Rows from block 2 of the encoder of a small masked image model, named by matrix and row number. Rows with one number belong to one neuron. Each number is 50 + 12 x the weight over its row's rms, rounded and kept within 0 to 99. All counts start at 0. After the name is the row's rms in percent of the matrix's.
After each neuron's rows are labels from the 100 images, of 14848, where the neuron reaches its highest value: "responds to" is what is common among them. Only what is clearly more common there than usual is listed. The data: photos of plants, animals and fungi (iNaturalist).
# fc1: MLP up (encoder.blocks.2.mlp.fc1.weight, 768x192), inputs 96-191
# fc2: MLP down (encoder.blocks.2.mlp.fc2.weight, 192x768, transposed), outputs 96-191

fc1.632 132:33 52 49 53 24 48 78 31 28 61 67 60 67 29 61 63 29 66 36 50 55 38 37 51 46 44 40 43 64 50 47 39 54 50 34 47 23 61 61 61 46 54 58 47 55 38 55 42 46 56 55 63 56 64 51 91 55 53 25 73 34 40 45 51 65 54 65 47 36 59 52 28 57 47 41 40 34 64 47 53 37 42 49 53 58 63 60 40 43 56 42 34 32 71 55 59
fc2.632 137:39 58 47 49 56 53 52 49 56 30 66 62 20 38 58 67 59 60 45 70 47 64 58 42 39 51 44 43 50 38 45 58 63 41 52 50 48 42 40 66 56 42 38 46 26 61 45 37 74 54 57 68 39 44 46 73 49 35 49 48 50 38 48 71 45 43 61 70 71 51 54 55 51 31 50 38 42 62 83 49 45 40 39 56 47 24 48 57 51 42 61 46 56 48 52 65
responds to: class Insecta; phylum Arthropoda; order Lepidoptera

fc1.573 101:59 49 50 55 53 48 41 67 62 53 39 47 32 13 82 52 73 51 53 40 51 51 45 68 41 56 57 51 63 49 60 37 53 59 57 59 56 64 60 50 45 48 56 68 65 62 47 39 39 40 39 67 34 34 42 59 44 46 42 69 46 73 41 48 41 43 52 45 47 42 63 30 34 66 66 33 38 32 58 63 57 78 52 39 55 71 59 54 42 55 44 51 26 25 65 21
fc2.573 118:56 58 19 44 43 50 39 54 29 43 58 23 75 44 51 59 39 53 57 41 42 61 64 52 60 45 62 71 54 57 56 35 57 66 49 33 53 38 44 50 52 69 40 55 57 34 36 75 53 63 58 41 68 57 69 49 51 58 39 67 59 53 44 61 38 87 47 32 36 53 49 42 67 37 63 54 59 44 45 29 58 43 45 39 58 34 38 56 59 47 35 53 44 16 50 44
responds to: phylum Arthropoda; class Insecta

fc1.44 080:71 70 24 58 46 58 58 50 64 43 65 41 42 49 48 63 61 52 39 54 29 45 47 43 40 22 48 27 56 45 21 47 42 61 27 52 64 58 48 50 55 46 51 21 49 25 41 44 35 63 29 46 58 39 57 54 45 42 44 57 56 65 33 41 70 53 29 55 41 50 36 55 67 50 14 46 43 61 48 58 70 56 53 38 57 45 47 81 33 38 48 71 57 51 54 52
fc2.44 057:32 36 81 35 51 24 42 47 49 65 52 44 56 37 41 39 47 30 45 39 71 57 51 41 61 62 46 69 32 51 74 49 67 35 71 40 32 43 60 48 51 44 35 67 42 73 56 51 70 44 64 57 40 57 50 38 54 52 57 44 44 39 66 68 46 51 72 55 65 42 74 41 21 49 72 55 61 26 52 48 54 54 42 68 42 58 38 25 53 83 39 30 47 57 41 51
responds to: phylum Arthropoda; class Insecta

fc1.703 119:30 64 58 35 51 47 34 42 57 41 55 60 49 49 50 45 37 53 49 58 57 30 50 48 57 62 52 45 52 53 46 43 56 86 57 23 48 63 35 56 43 39 39 40 41 54 64 66 66 36 49 53 60 55 67 46 54 48 46 39 48 48 27 56 51 61 57 50 45 46 55 59 48 32 36 32 46 26 41 58 59 56 37 58 59 44 75 57 45 49 60 34 34 19 58 50
fc2.703 119:47 36 46 41 50 36 23 57 47 69 76 43 59 49 35 49 74 53 47 56 44 51 57 50 41 22 42 52 42 52 37 47 57 45 60 68 50 53 70 71 56 44 49 43 61 44 44 41 63 62 62 39 38 17 40 47 55 66 41 53 46 56 61 41 50 60 49 34 48 31 53 56 59 42 48 32 39 53 42 32 68 41 58 38 54 50 51 53 54 46 45 66 59 45 42 59
responds to: class Insecta; phylum Arthropoda

fc1.327 079:67 62 56 30 65 35 36 62 54 47 59 64 46 42 49 54 46 54 44 59 71 36 79 55 68 35 30 63 49 49 44 51 55 57 47 71 69 51 64 19 59 51 60 29 44 64 40 48 64 53 44 41 58 56 57 25 38 54 77 36 39 38 43 53 60 45 42 28 33 47 34 55 55 42 34 58 42 52 49 36 53 41 70 48 59 65 43 45 38 66 60 55 48 52 46 34
fc2.327 083:47 32 41 47 20 63 49 52 51 49 62 52 47 54 44 71 32 64 66 39 55 58 31 59 42 38 38 43 50 27 29 49 47 38 65 64 53 51 42 42 73 49 38 57 48 50 53 47 37 79 41 45 40 42 49 49 60 54 20 87 60 41 34 47 71 33 61 51 39 66 55 44 48 64 46 41 55 48 46 50 45 63 54 56 48 39 48 49 58 30 46 40 55 50 50 32
responds to: class Aves

fc1.622 099:58 47 44 55 55 41 47 14 52 63 34 63 41 65 36 57 42 63 52 44 54 41 39 56 52 54 44 46 55 24 52 52 60 33 46 64 46 56 39 59 25 43 42 60 48 62 43 39 46 67 42 51 38 53 53 78 29 61 36 55 50 49 63 56 61 64 52 31 57 43 64 55 55 37 53 35 52 52 48 47 81 63 47 67 53 70 40 50 31 64 41 58 36 66 35 57
fc2.622 099:60 66 49 34 33 47 57 48 47 53 57 52 61 71 46 32 55 57 46 61 53 64 55 58 52 53 58 66 28 46 50 59 54 48 61 45 50 39 38 55 43 61 58 78 70 22 48 59 51 44 51 84 65 39 26 52 46 49 61 81 38 70 35 64 44 62 63 42 41 29 48 43 47 55 63 49 37 48 44 21 60 29 35 45 53 50 43 62 37 55 62 39 40 55 52 62
responds to: class Aves; phylum Chordata; order Passeriformes

fc1.645 071:54 57 61 47 45 70 45 68 42 75 51 42 34 58 53 58 31 62 72 47 70 37 34 71 54 39 57 69 40 49 49 43 51 56 31 52 61 46 82 33 47 48 39 64 56 39 62 47 46 40 69 51 33 55 73 46 40 28 58 32 61 42 34 44 62 55 41 56 50 36 62 40 49 58 59 43 70 63 56 49 39 64 65 30 34 60 64 42 37 43 39 49 36 54 31 63
fc2.645 093:27 49 54 34 45 52 45 52 64 48 69 64 53 33 64 46 49 44 24 63 39 57 52 45 69 58 79 42 64 51 58 57 48 61 58 50 51 53 48 55 30 78 47 45 52 67 37 41 49 47 55 45 74 47 25 59 55 55 46 45 45 60 57 42 52 39 74 37 49 57 30 50 60 67 44 46 70 33 50 58 46 61 61 47 48 65 45 58 52 64 61 62 50 52 56 40
responds to: phylum Arthropoda; class Insecta; order: Lepidoptera; order Hymenoptera

fc1.506 144:30 56 30 38 52 51 79 46 43 64 39 62 71 46 42 73 31 51 30 41 62 59 50 43 57 51 54 45 46 57 43 34 59 37 60 45 55 73 56 35 45 55 59 54 42 42 59 59 63 46 44 58 41 55 74 38 27 62 46 59 39 58 26 70 49 50 64 44 46 55 53 43 58 51 55 44 44 66 52 36 55 50 60 62 69 42 55 38 64 59 42 54 39 60 54 33
fc2.506 135:52 51 63 63 55 44 45 56 51 35 39 50 64 40 37 33 49 61 55 65 60 51 55 46 50 30 40 50 57 46 65 37 46 50 45 45 55 46 24 55 30 33 56 48 53 60 42 33 68 55 50 64 43 54 49 79 60 44 46 56 55 44 57 34 68 29 69 64 52 48 56 52 27 66 58 56 53 40 38 66 61 59 33 45 49 47 54 67 30 47 50 47 55 41 41 65
responds to: class Aves; order Passeriformes

fc1.547 121:49 44 50 41 48 50 62 40 50 70 40 47 22 40 45 62 54 48 47 66 42 58 90 57 40 71 71 37 46 68 73 50 38 39 34 69 68 44 33 52 53 45 33 41 54 43 65 55 44 52 57 65 23 44 52 42 49 27 54 45 54 69 43 51 55 55 60 52 55 30 46 29 35 54 36 49 33 74 41 51 65 44 36 48 57 74 67 59 50 49 62 45 48 47 62 46
fc2.547 138:62 50 32 60 64 53 50 51 51 57 69 40 49 41 46 49 68 43 38 61 53 59 60 42 40 44 58 60 51 42 61 32 49 43 39 60 38 34 66 56 66 59 30 63 33 53 60 85 68 51 65 46 52 68 50 43 51 35 43 72 47 51 49 58 31 59 48 51 40 37 55 34 60 35 45 46 58 53 42 56 55 44 48 70 46 35 28 61 46 45 45 23 53 52 54 73
responds to: phylum Arthropoda; class Insecta

fc1.611 106:52 51 42 48 33 42 65 45 37 48 35 49 74 44 43 38 50 69 61 55 38 49 48 32 37 52 36 70 62 41 60 46 45 64 45 68 42 50 54 60 31 45 42 44 71 59 67 47 67 55 47 56 48 54 54 48 55 41 60 54 50 67 63 53 47 27 51 54 64 51 47 52 55 53 39 37 71 42 28 34 61 53 41 38 51 44 63 47 24 59 54 46 44 40 48 41
fc2.611 112:41 71 60 71 58 60 61 44 41 59 43 55 33 51 64 50 59 57 42 63 47 56 40 70 51 40 65 42 44 21 44 59 24 41 51 29 68 41 47 67 47 57 62 50 63 51 47 27 19 42 39 58 51 51 44 67 54 51 65 49 47 52 48 35 55 28 49 40 50 63 34 48 31 26 51 56 48 74 59 54 56 52 52 50 44 49 41 35 43 70 66 48 59 61 68 44
responds to: phylum Arthropoda; class Insecta

fc1.527 076:38 71 29 58 55 57 74 47 33 49 49 54 50 50 57 20 39 46 32 49 44 42 49 68 31 44 47 46 55 30 63 32 45 55 59 45 74 46 76 44 44 43 48 56 61 55 66 37 68 34 63 62 45 66 33 61 56 37 44 46 67 55 57 16 49 39 64 49 79 43 36 58 50 50 40 41 45 54 47 60 58 45 48 35 50 48 52 33 61 46 58 47 38 34 44 58
fc2.527 078:34 67 35 60 32 70 60 33 48 48 53 45 49 55 42 52 40 56 49 40 42 44 88 51 55 61 38 27 48 22 52 55 38 54 47 35 52 50 62 69 57 68 41 32 64 41 51 43 49 53 47 52 46 28 68 74 51 70 43 61 28 61 63 42 53 55 95 48 66 71 54 49 25 43 35 58 25 47 53 46 65 48 62 44 52 43 52 37 53 48 60 39 50 64 58 32
responds to: phylum Arthropoda; class Insecta; order Lepidoptera

fc1.310 057:53 25 34 55 57 41 60 61 51 56 57 75 58 45 40 57 50 62 39 61 43 43 41 51 64 39 52 42 45 57 52 45 44 87 45 60 72 51 46 50 55 61 47 67 84 52 43 40 50 48 47 54 46 43 53 50 49 51 57 39 51 49 52 31 26 39 44 29 49 54 40 55 68 33 62 56 62 74 46 25 51 69 46 55 50 26 62 22 46 40 48 33 56 50 43 56
fc2.310 060:31 57 35 47 49 44 39 51 45 45 41 53 39 59 41 42 74 42 44 61 43 67 39 50 40 61 22 66 32 53 59 57 57 52 46 44 40 76 54 38 56 68 59 39 29 34 58 51 60 48 44 48 50 34 38 42 45 39 53 72 48 39 45 50 46 39 89 54 31 69 70 48 55 53 45 37 44 52 54 62 62 32 51 43 48 64 54 51 45 62 51 53 54 47 46 51
responds to: class Insecta; phylum Arthropoda; order Lepidoptera

fc1.676 081:34 43 70 45 50 50 50 70 49 43 61 48 48 38 46 62 55 85 32 72 53 37 76 53 56 47 37 41 46 52 60 50 28 43 30 53 62 61 60 40 50 58 45 52 51 64 50 61 55 49 82 49 32 46 58 48 51 57 71 31 54 54 62 85 56 63 29 41 34 52 50 60 50 41 44 39 68 39 48 46 31 60 54 53 55 62 60 35 39 30 64 25 73 44 36 21
fc2.676 078:53 46 43 68 50 56 31 59 43 62 73 60 31 49 47 44 59 68 41 49 51 67 51 76 62 55 50 39 71 29 29 59 55 41 43 43 60 40 51 42 37 59 52 37 45 50 37 46 29 54 45 70 62 49 51 24 54 40 26 47 60 56 53 24 59 37 46 60 41 63 48 64 69 51 47 51 52 58 29 37 55 51 42 48 57 60 47 39 33 64 79 54 53 44 31 50
responds to: order Passeriformes

fc1.183 096:61 51 46 54 43 62 57 40 66 35 42 58 38 46 50 52 59 43 62 59 54 28 38 47 52 48 49 77 61 56 66 36 55 52 57 57 67 32 62 54 54 52 38 44 41 47 43 49 50 30 54 56 54 32 60 72 58 47 72 63 56 43 38 58 61 53 31 48 49 54 47 35 39 43 31 46 46 54 61 53 56 47 41 48 56 84 62 58 45 64 19 37 43 46 54 64
fc2.183 129:48 49 65 30 38 51 71 56 35 39 46 47 40 50 49 45 60 32 69 67 48 43 45 44 38 38 51 50 42 53 49 59 22 57 46 47 27 38 83 47 54 88 49 59 82 34 54 68 40 62 58 78 43 50 44 65 56 59 44 60 54 61 42 48 45 52 59 68 48 43 61 54 62 48 47 51 43 32 63 46 33 45 44 47 68 44 47 54 40 43 53 63 37 40 44 46
responds to: phylum Arthropoda; class Insecta

fc1.443 105:54 44 53 58 55 43 49 58 54 30 50 42 47 43 40 67 45 56 17 36 55 46 42 55 30 45 41 51 48 41 60 56 40 55 62 44 46 53 60 58 74 52 45 56 57 48 57 61 44 66 86 11 47 45 38 47 48 67 60 37 34 45 50 38 57 59 38 73 68 46 38 45 24 44 25 62 63 57 46 19 47 56 51 33 56 57 50 63 51 47 43 36 44 32 40 40
fc2.443 098:47 41 51 81 67 43 47 45 62 46 39 70 47 62 48 62 50 36 60 32 70 75 55 53 47 56 45 69 56 40 48 55 62 67 55 57 55 47 45 39 56 49 31 20 48 51 42 62 61 71 74 45 55 43 41 53 35 47 37 61 64 31 48 46 33 37 67 44 40 44 75 42 60 38 53 45 46 45 69 47 61 44 51 35 51 38 59 55 46 51 58 65 53 64 44 42
responds to: class Aves