python train.py --model="masked image model" --dataset="photos of plants, animals and fungi (iNaturalist)" --train_examples=155796 --image_size=40 --crop_scale_min=0.5 --horizontal_flip=true --translate=0.06 --method="mae" --mask_ratio=0.75 --loss="mse" --encoder_arch="vit" --encoder_norm="layernorm" --encoder_norm_position="pre" --encoder_activation="gelu" --encoder_mlp_ratio=4 --encoder_head_dim=48 --encoder_fused_qkv=true --encoder_bias="all" --encoder_qk_norm=false --encoder_parallel_block=false --encoder_inner_norm=false --encoder_moe="top_k" --encoder_num_experts=16 --encoder_moe_every=2 --encoder_expert_mlp_ratio=0.5 --encoder_experts_per_token=2 --encoder_shared_expert=false --encoder_patch_size=[4, 4] --encoder_layers=8 --encoder_width=192 --encoder_positions="learned" --decoder_width=128 --norm_pix_loss=false --decoder_layers=2 --residual_init="none" --optimizer="muon" --muon_scale="original" --lr=0.025 --momentum=0.98 --nesterov=true --orthogonalizer="newton_schulz_5" --adamw_lr_other_params=0.0024 --grad_clip=1.0 --steps=18400 --batch_size=256 --epochs=30.2 --lr_schedule="cosine" --final_lr_fraction=0 --warmup_steps=1840 --weight_decay=0.007 --adamw_weight_decay_other_params=0
Rows from block 5 of the encoder of a small masked image model, named by matrix and row number. Rows with one number within an expert belong to one neuron, the router's apart. Each number is 128 + 32 x the weight over its row's rms, rounded and kept within 0 to 255. All counts start at 0. Numbers have three digits each.
Before each expert's rows are labels from the 100 images, of 14848, where the router gives the expert most weight on average: "place" is the part of the image that holds the peak. Only what is clearly more common there than usual is listed. The data: photos of plants, animals and fungi (iNaturalist). In brackets: how many of the 100.
# router: router (encoder.blocks.5.mlp.router.weight, 16x192, trained with AdamW), inputs 64-127
# up: expert up (encoder.blocks.5.mlp.up, 16x96x192), inputs 64-127
# down: expert down (encoder.blocks.5.mlp.down, 16x192x96, transposed), outputs 64-127

# expert 3
place: centre (46)
router.3:084113084107145161201111162159149123099107104102132130094091142120109111099150152118128191158153118160136119097107094108119066150126049132102093129089154158137131167091158046196061112154121113
up.30:161067158175106088092118140113073122140137020086147130149170156105132174094122162127093109205139160131118160143091084152130113085116138115104092128110131119197085088114145186093154148165132065
down.30:137110127094133148155093078098167114099151136110146156129142085136124113145120123102107106077168116170111143118115129108163106188075164150046119155179171087102109111123158124121110196064152112
up.31:188144148156134118122135135083071147117193037151148119152163165117153148110125108168126139070146115170164130135131113124094124007097180136097093095133168130181068109152145123164150113113087097
down.31:204141118182066123129167100088155091104102182100142128168174154145136126128092147104149107119179177132120163117075127152122148089094125073154120142081106113177120124148116149173142186121143179
up.32:156148116159142096075134162077097117140155000110115112128136159124108104122123154062124142143145151187159148119125135120097136000112185145151138127130150102147150108159088120105171102138121137
down.32:114167127155062091151107157115162209106213143164157070071150137077103096083177121170123123106092152139154160127168146110120065085138097129127146122125115154122136153088093077113128125149115198
up.33:137116153140103177095135162096102134127110036121156084121141111100175144115133093133135122080122143158151112146143173095114109070122188112094103166133151123126125233191123095135125160166092080
down.33:079178088132068152108093158134149122101119129128149102105089151129109166131184137152204078130141144119087080147133143103102136165116125101083138157139152128094115096082102115107098133048181118
up.34:214132112133144129077135189110139168093159057104156191135131142154138153131181131130166110139134078125087157139108167137155087030109129155102107165122150112148178159184127121166152105135102115
down.34:096079135123126147076090082101194117174039153079147090120132172083089104129123100157095087156175158106190107099114136132144145119124090091136070149080124115089162145138159140132103189140123145
up.35:186141138165159080075099124050114099111101007092130151126156124105111130141088093127125166151118148150124130151100132114096143074152176087185180132143123112167128127161080134158171153186150108
down.35:125087138117118037083112110166085179114127088090103168101086139142091122141118155137120165149121140097179068112145140191114144170124178095132118186170110119124098102115123174114099176109205150

# expert 4
place: bottom right (36)
router.4:076112069112148106178130162171128127101098105094166128099135147130120072133089122190147154178156083175068103132149111100107097207146060153123109155158157191094147136175160173109110107167069147
up.30:180158099104107057122120136116148125092157019107123090109146091132118168123133104161141143152097145165109116145089153086099160048115196122104113145115142148101145091109171145137096138113124112
down.30:161139151122155078094130158120081165130113134150123152081130136142123133073115165160085210139078130073140100149105084184149113116165151126138179150117111131076124164126078135111142110148144130
up.31:130129114122092170110088132088133101121161046168095094140079120098118161119093124143143129123144113180163124155123070111107109016106160090108071115158212123195105062160150121110128134104100123
down.31:123115169131096127127031105136105157187152161180125082144162098153158129145090091130116105045160169110142086168088048150094140142134131109073099166142184122150077091131129085138167144154102130
up.32:178135115127108098055134164055135107093106005130125119140142138136140156118147112101152134118150138159107148094141130096103125045114210148083128104170167073167120082198133144108131114146151125
down.32:127109089143129170158114116120114153153111146048134144116130135093206142118178110111088101109154095111127097171153081162147099088177126107162162168105132099111158171112141143128153178076096144
up.33:144119121134106147095116139143125098117106000142142101096131134183114163151163148156131135181154089105114184146118125145117100045129195133132115122163173104188116098159110118128134102067116121
down.33:164115093127119113136135140133140148128087118106111146120094182116137065075177100137115083142165102105157107101104115116093123113127109113162176151108120139195168168186096137164194124144063078
up.34:152104128165094165143150136074120152147108039110119103105132163083119105091110139157116071167184146142194143173117121150112087089126193108148133100193162113165107105158160130128111156122146102
down.34:155127150068115070152121133157127134142163190142140115110100137115092160137151193137098132182100164162140218086098155100143067085066071128118150111116109165172136151087133100120127067117136148
up.35:151116148150120153104143187044082147080095005163101077092103126121133121121161142162130157200148095152177136164125129191130116090135209143072137114138171113117119116130113112097131122105159127
down.35:095176170089137095021112140146136153111168117140164075109154132155124126191195093160148172064106113156129174155131052087159165103131167092101099104053136159116132056127089115107081156136168164

# expert 2
place: middle left (37)
router.2:116073092100129140155101127116171116110086188110123120083121126126093079149140126201137168174085121172063098112096112154119093114121104122104111173160104107104151172145120136168088150169072109
up.7:150094144100134149141143101058123151181112011107129125116078135139119146104159111157096180148150119170124125168138150141099117086124197135187122143135163114152152137130141154075120165138117183
down.7:121123164135109134113126079117078148136115130185192102110139128136088171121133207130064070164107174114110097135124155113156134080135100158115044099140117126058153127134117178153140051133114173
up.8:124113104111123094057096156034134114133140106167049122164085171129071124112112148155110135125164097180147178149178102126078133063162199079146082168093145147160181147096108164100150137070116126
down.8:112048159083178143141118101103159122121174147151141109139076154151134111137056194155159109095139106124118072121121098153156122112172172104122166198103112131127166158122103098111183186084090112
up.9:117082150109128167087123143132198177104132066144106116170092114134121127087149140121101097140109141114163137143107121153121095158122238135097126096145163142116085163179097181117097133126128173
down.9:137125141106173162128086093102149108133136069099082142119173173130110145077095148135104138175120130108102162119092101140118157156091133081096209148125126169075119197131123108132146149138168135
up.10:171066148114099112135108122076116139140166065130190104151098153124121121144098105129119109112129124147106147158123110132124150087172166067132133113079233101094130087178168138125202190190110084
down.10:091124112190119115135105157137158072117118101070151171123104131152135126074164149114108078145145124150067134128149183132154141132105089150150159145094127093184154173164149203162128157099091081
up.11:195094099126104135170109100080081106129155079176184088104105145144153110135155156150132198162129111179126141144163161118128102080075122134128110051184139074118154109192145139147174077143108133
down.11:060180129095083112145145108204129170170152244133160093149141125130168119088143143142156130088148114078147116123138139147125171222096081145124132130122108149116146131032143086137111094153139150
up.12:189164141118095148119110152170122136134137013144147172128144076157126160124145119128089216101194120149186156167133172089113108091166148179045115157154118089101088204115124178120089112155092116
down.12:089189166148113129136133141200143175130105085130100104174117117078126162169095121175112128131104089156126082168081062115116143093143169055103171125117128161184081138099140120100150132201131062

# expert 13
place: top right (46)
router.13:097098070112179133207108160103169112101152123146119147098075106119093069134157157194143165149074103059101152139129095151173149186129067164105106141091133121134131152092149151100075107173082204
up.30:162133109150102082116105148130128087145097005165152102159111123116077118105153163158122170129124163111123127081123113108144143065122140168083097128087140084199150102180150143152152090156161105
down.30:116114161141175070119100138126081124135131185113128091073126117098145171187083154166105095130088166136073086185111130175101171126148130115121129169102160163159088109108060093122153099133150109
up.31:111142095114157129015110171115179142117086034219123144154097109128115149128124196143104151122145158213114171129163106195122180014107181111098129146105184089153134163156065135142156103138150145
down.31:114133125088115165090056119085149145126067135094166110127210131119142181142060105119109118095121172102097149094103137113103143133124169077098141112160143104097125097088106134102148140219136118
up.32:112155110161129111115124102083142144162103000151143137169158158119124141141104139091144152098182156158171112104109127096118140034125168113131129122140156102168107159181111170087171125136161139
down.32:088165126127069189111133146122119112145120133115139136146179150117094121106141111145114098149190155100146129099165163116168120140115093142136128088130103102188102125112121205143065106172124108
up.33:114111108113086153084130151090098102159103054149105120143108076107149108144174146132145151117110151150177128089166123103109112063121183136142095131144168102091105140145118084106144160147154117
down.33:134174063101112128156150135151182132121163136152141135125172088146154147119136096119161151087137148146090088123090143094113104146102154105109114161139196150134098098134137114133173182103115141
up.34:227114104130100113130151139093143148087127029159105159154142138141140127093158136085103177113140150153193148149080154110114130065123204134082157130175162122159102187158115149108161108076104135
down.34:070114189102091145092122115121134152113153142097094173166164148121139149129122149093142208105126168141107149065108130160137099118089194096049167095078115161180155136138137100094165114156195123
up.35:143130151166111109080115140120128114125124000142101128125143124159148180115102129105101175126075114146157143152179145078132141013131213097104091135115151092128111133141123182119150112198139107
down.35:128151114178086155122162124087153111114095134121108073111105139127171193143103077093148157155048125150088157152144097132171108119178135080129138244095156122157085094111107115079108145158184113

# expert 14
place: bottom centre (37)
router.14:132088085081167191172116093167097134090175168106153113111083123111122118150121113127155146166156074138065142127117081116120104138132066159092085149149073103142138115159131149183073132155129172
up.7:144151063102109107115104163120120139094158060142120161136163161155118156158185074119142161132118128183182123133104120073167115036114138176052115083131196146114108141169170171077160076141102133
down.7:153176144113118137082106155163093132069123170139147101077174127147116101114150138078144135152159158168149164120121107125163099108154149177139192124105057144155147154143093152093167111127134104
up.8:193126155123110092122182103136120099105133005117151179111128119119136176136130156103136127146108062151104161123082143139139122068115152146102186134172182130196145151198105149112175103129073148
down.8:111070128078148151074124136142151092101132151104151122120131126133130152108145135140132110124183117120127127123160114156123074202181191115158085096146119156125104129137109181120148146105164175
up.9:193088134111107109080138156041087081141107033172080176114130153117094113096110087094145171114134127108168165158137099104130161054153151088172143101113106083129167136166141166131174154153121152
down.9:123120150126080115123129164107114134155098083109134171128152132095080088122180159152144130087156110078125124068137179157111101088114089140145165118103151151113116158176143088127174126092137161
up.10:143202131113108112076172137063132124114161077174123099100150144127111137159139142116168123157131110144188211078153193132125124052117214131126148132134100121083118100114153140087117114112121120
down.10:124080092127131136113170176143125098178158129093170082127163105107164119115133141116141129095127088116106080152092103102186171075144145102136099081100172089060131165134186140180139117163118129
up.11:216172107145113121049065133075118080143152056124081171132132151170118110096162129086115160142127104173107115086141110127146102053096204170127157188113102100151140140163165151096166154127099134
down.11:121118097115140109087081140103127109129177151180104141122137117157094122145128087090185242170133081146116111157090116116143079154121101160101102130090136127089176163104092107125054095139107131
up.12:140129137143157119096112140095132067130149070108150099132153135157123140077173164124047114110116147140161140179135119143138118084121202120135091165141171172118132156217112150101151161106159134
down.12:077061172109122156135076135134127136122141131101187114129151115136113184152116125161093146148056088106118139160141097171176177135124141069137097113111140167120091091171150135117124158154206141

# expert 5
place: bottom centre (32)
router.5:113093123094105104161100131137141099097148174105185177152135118105192090113158105184132167175054085096110077110114074179192130153130082161140112134166170102145127132094141124113091116158087120
up.30:194096183162078084095175132081104113118162021114120131108150141164119102145135184135161083139140130113095089131124083092105117085096183146086164140180167118175125119175117123066102129136173134
down.30:130095118156138138147173064086103139134158053098146119152126124143108140121140143142129136127133142155140123123151130114143095133161107089118085114135081046110115100159153132121112175103102127
up.31:100141125149121135105112179108115108112142000121146183162182195148127171160129145149119210134169162129099149112131107093121170047110167130106120127116147113173117130169117208118190147153167121
down.31:180153178113109157082137092086113143118129183135097182159155058147130162181082141201140182145155123093162114128134186105135122153103080152096144112177102086139081093119112101056124078083103137
up.32:101163119140091127066093166093137101137134048134071123154133174150121142138140129124133161109150101183209153116121115136087109057124226128103157129100172135189162123186119201082163148122143155
down.32:116106166098072131144134204123124153121099152107129119106198129170165151116106079106203142127097102094130126114109123139109176108173195105098084127076108103096115108139191141140179107197120151
up.33:165091153126097102093118201109091173149097009147141123132157153172074119108131167067148142101156162119129136158168174106123169044135167167104156084157113074132167071178135131119162148098152125
down.33:106156100116148115137146172081075162101132184127140135166154135130142129123152162125165116106125104150089114161153181174119108095163152111145184118104090140099095141129166145109125123108117153
up.34:146148108129155186098121114070093172166111049147169153181100131149123107171153127137163166111153095135132160114118150118153091124132196134082124097147189067120081141162110145110085123103176114
down.34:083106111130167098105127157128157164177163172199108092160152144212119103116143089161143154106139087162113146098122121158127117071135128070106090112130174066128128086081045166127133133139116144
up.35:153106115175111124141104120079095114148135011166116166082180136148093143147120130122145149105085195134156172121083138150081181064138164090144105093143111112129120153152074147115115124140115133
down.35:191122139189129104115107138111114090099111174121052146155167163116102095122097101139098134101104164125165173078176138124149093060102074145146120145092114125125146115113073161141138132140154105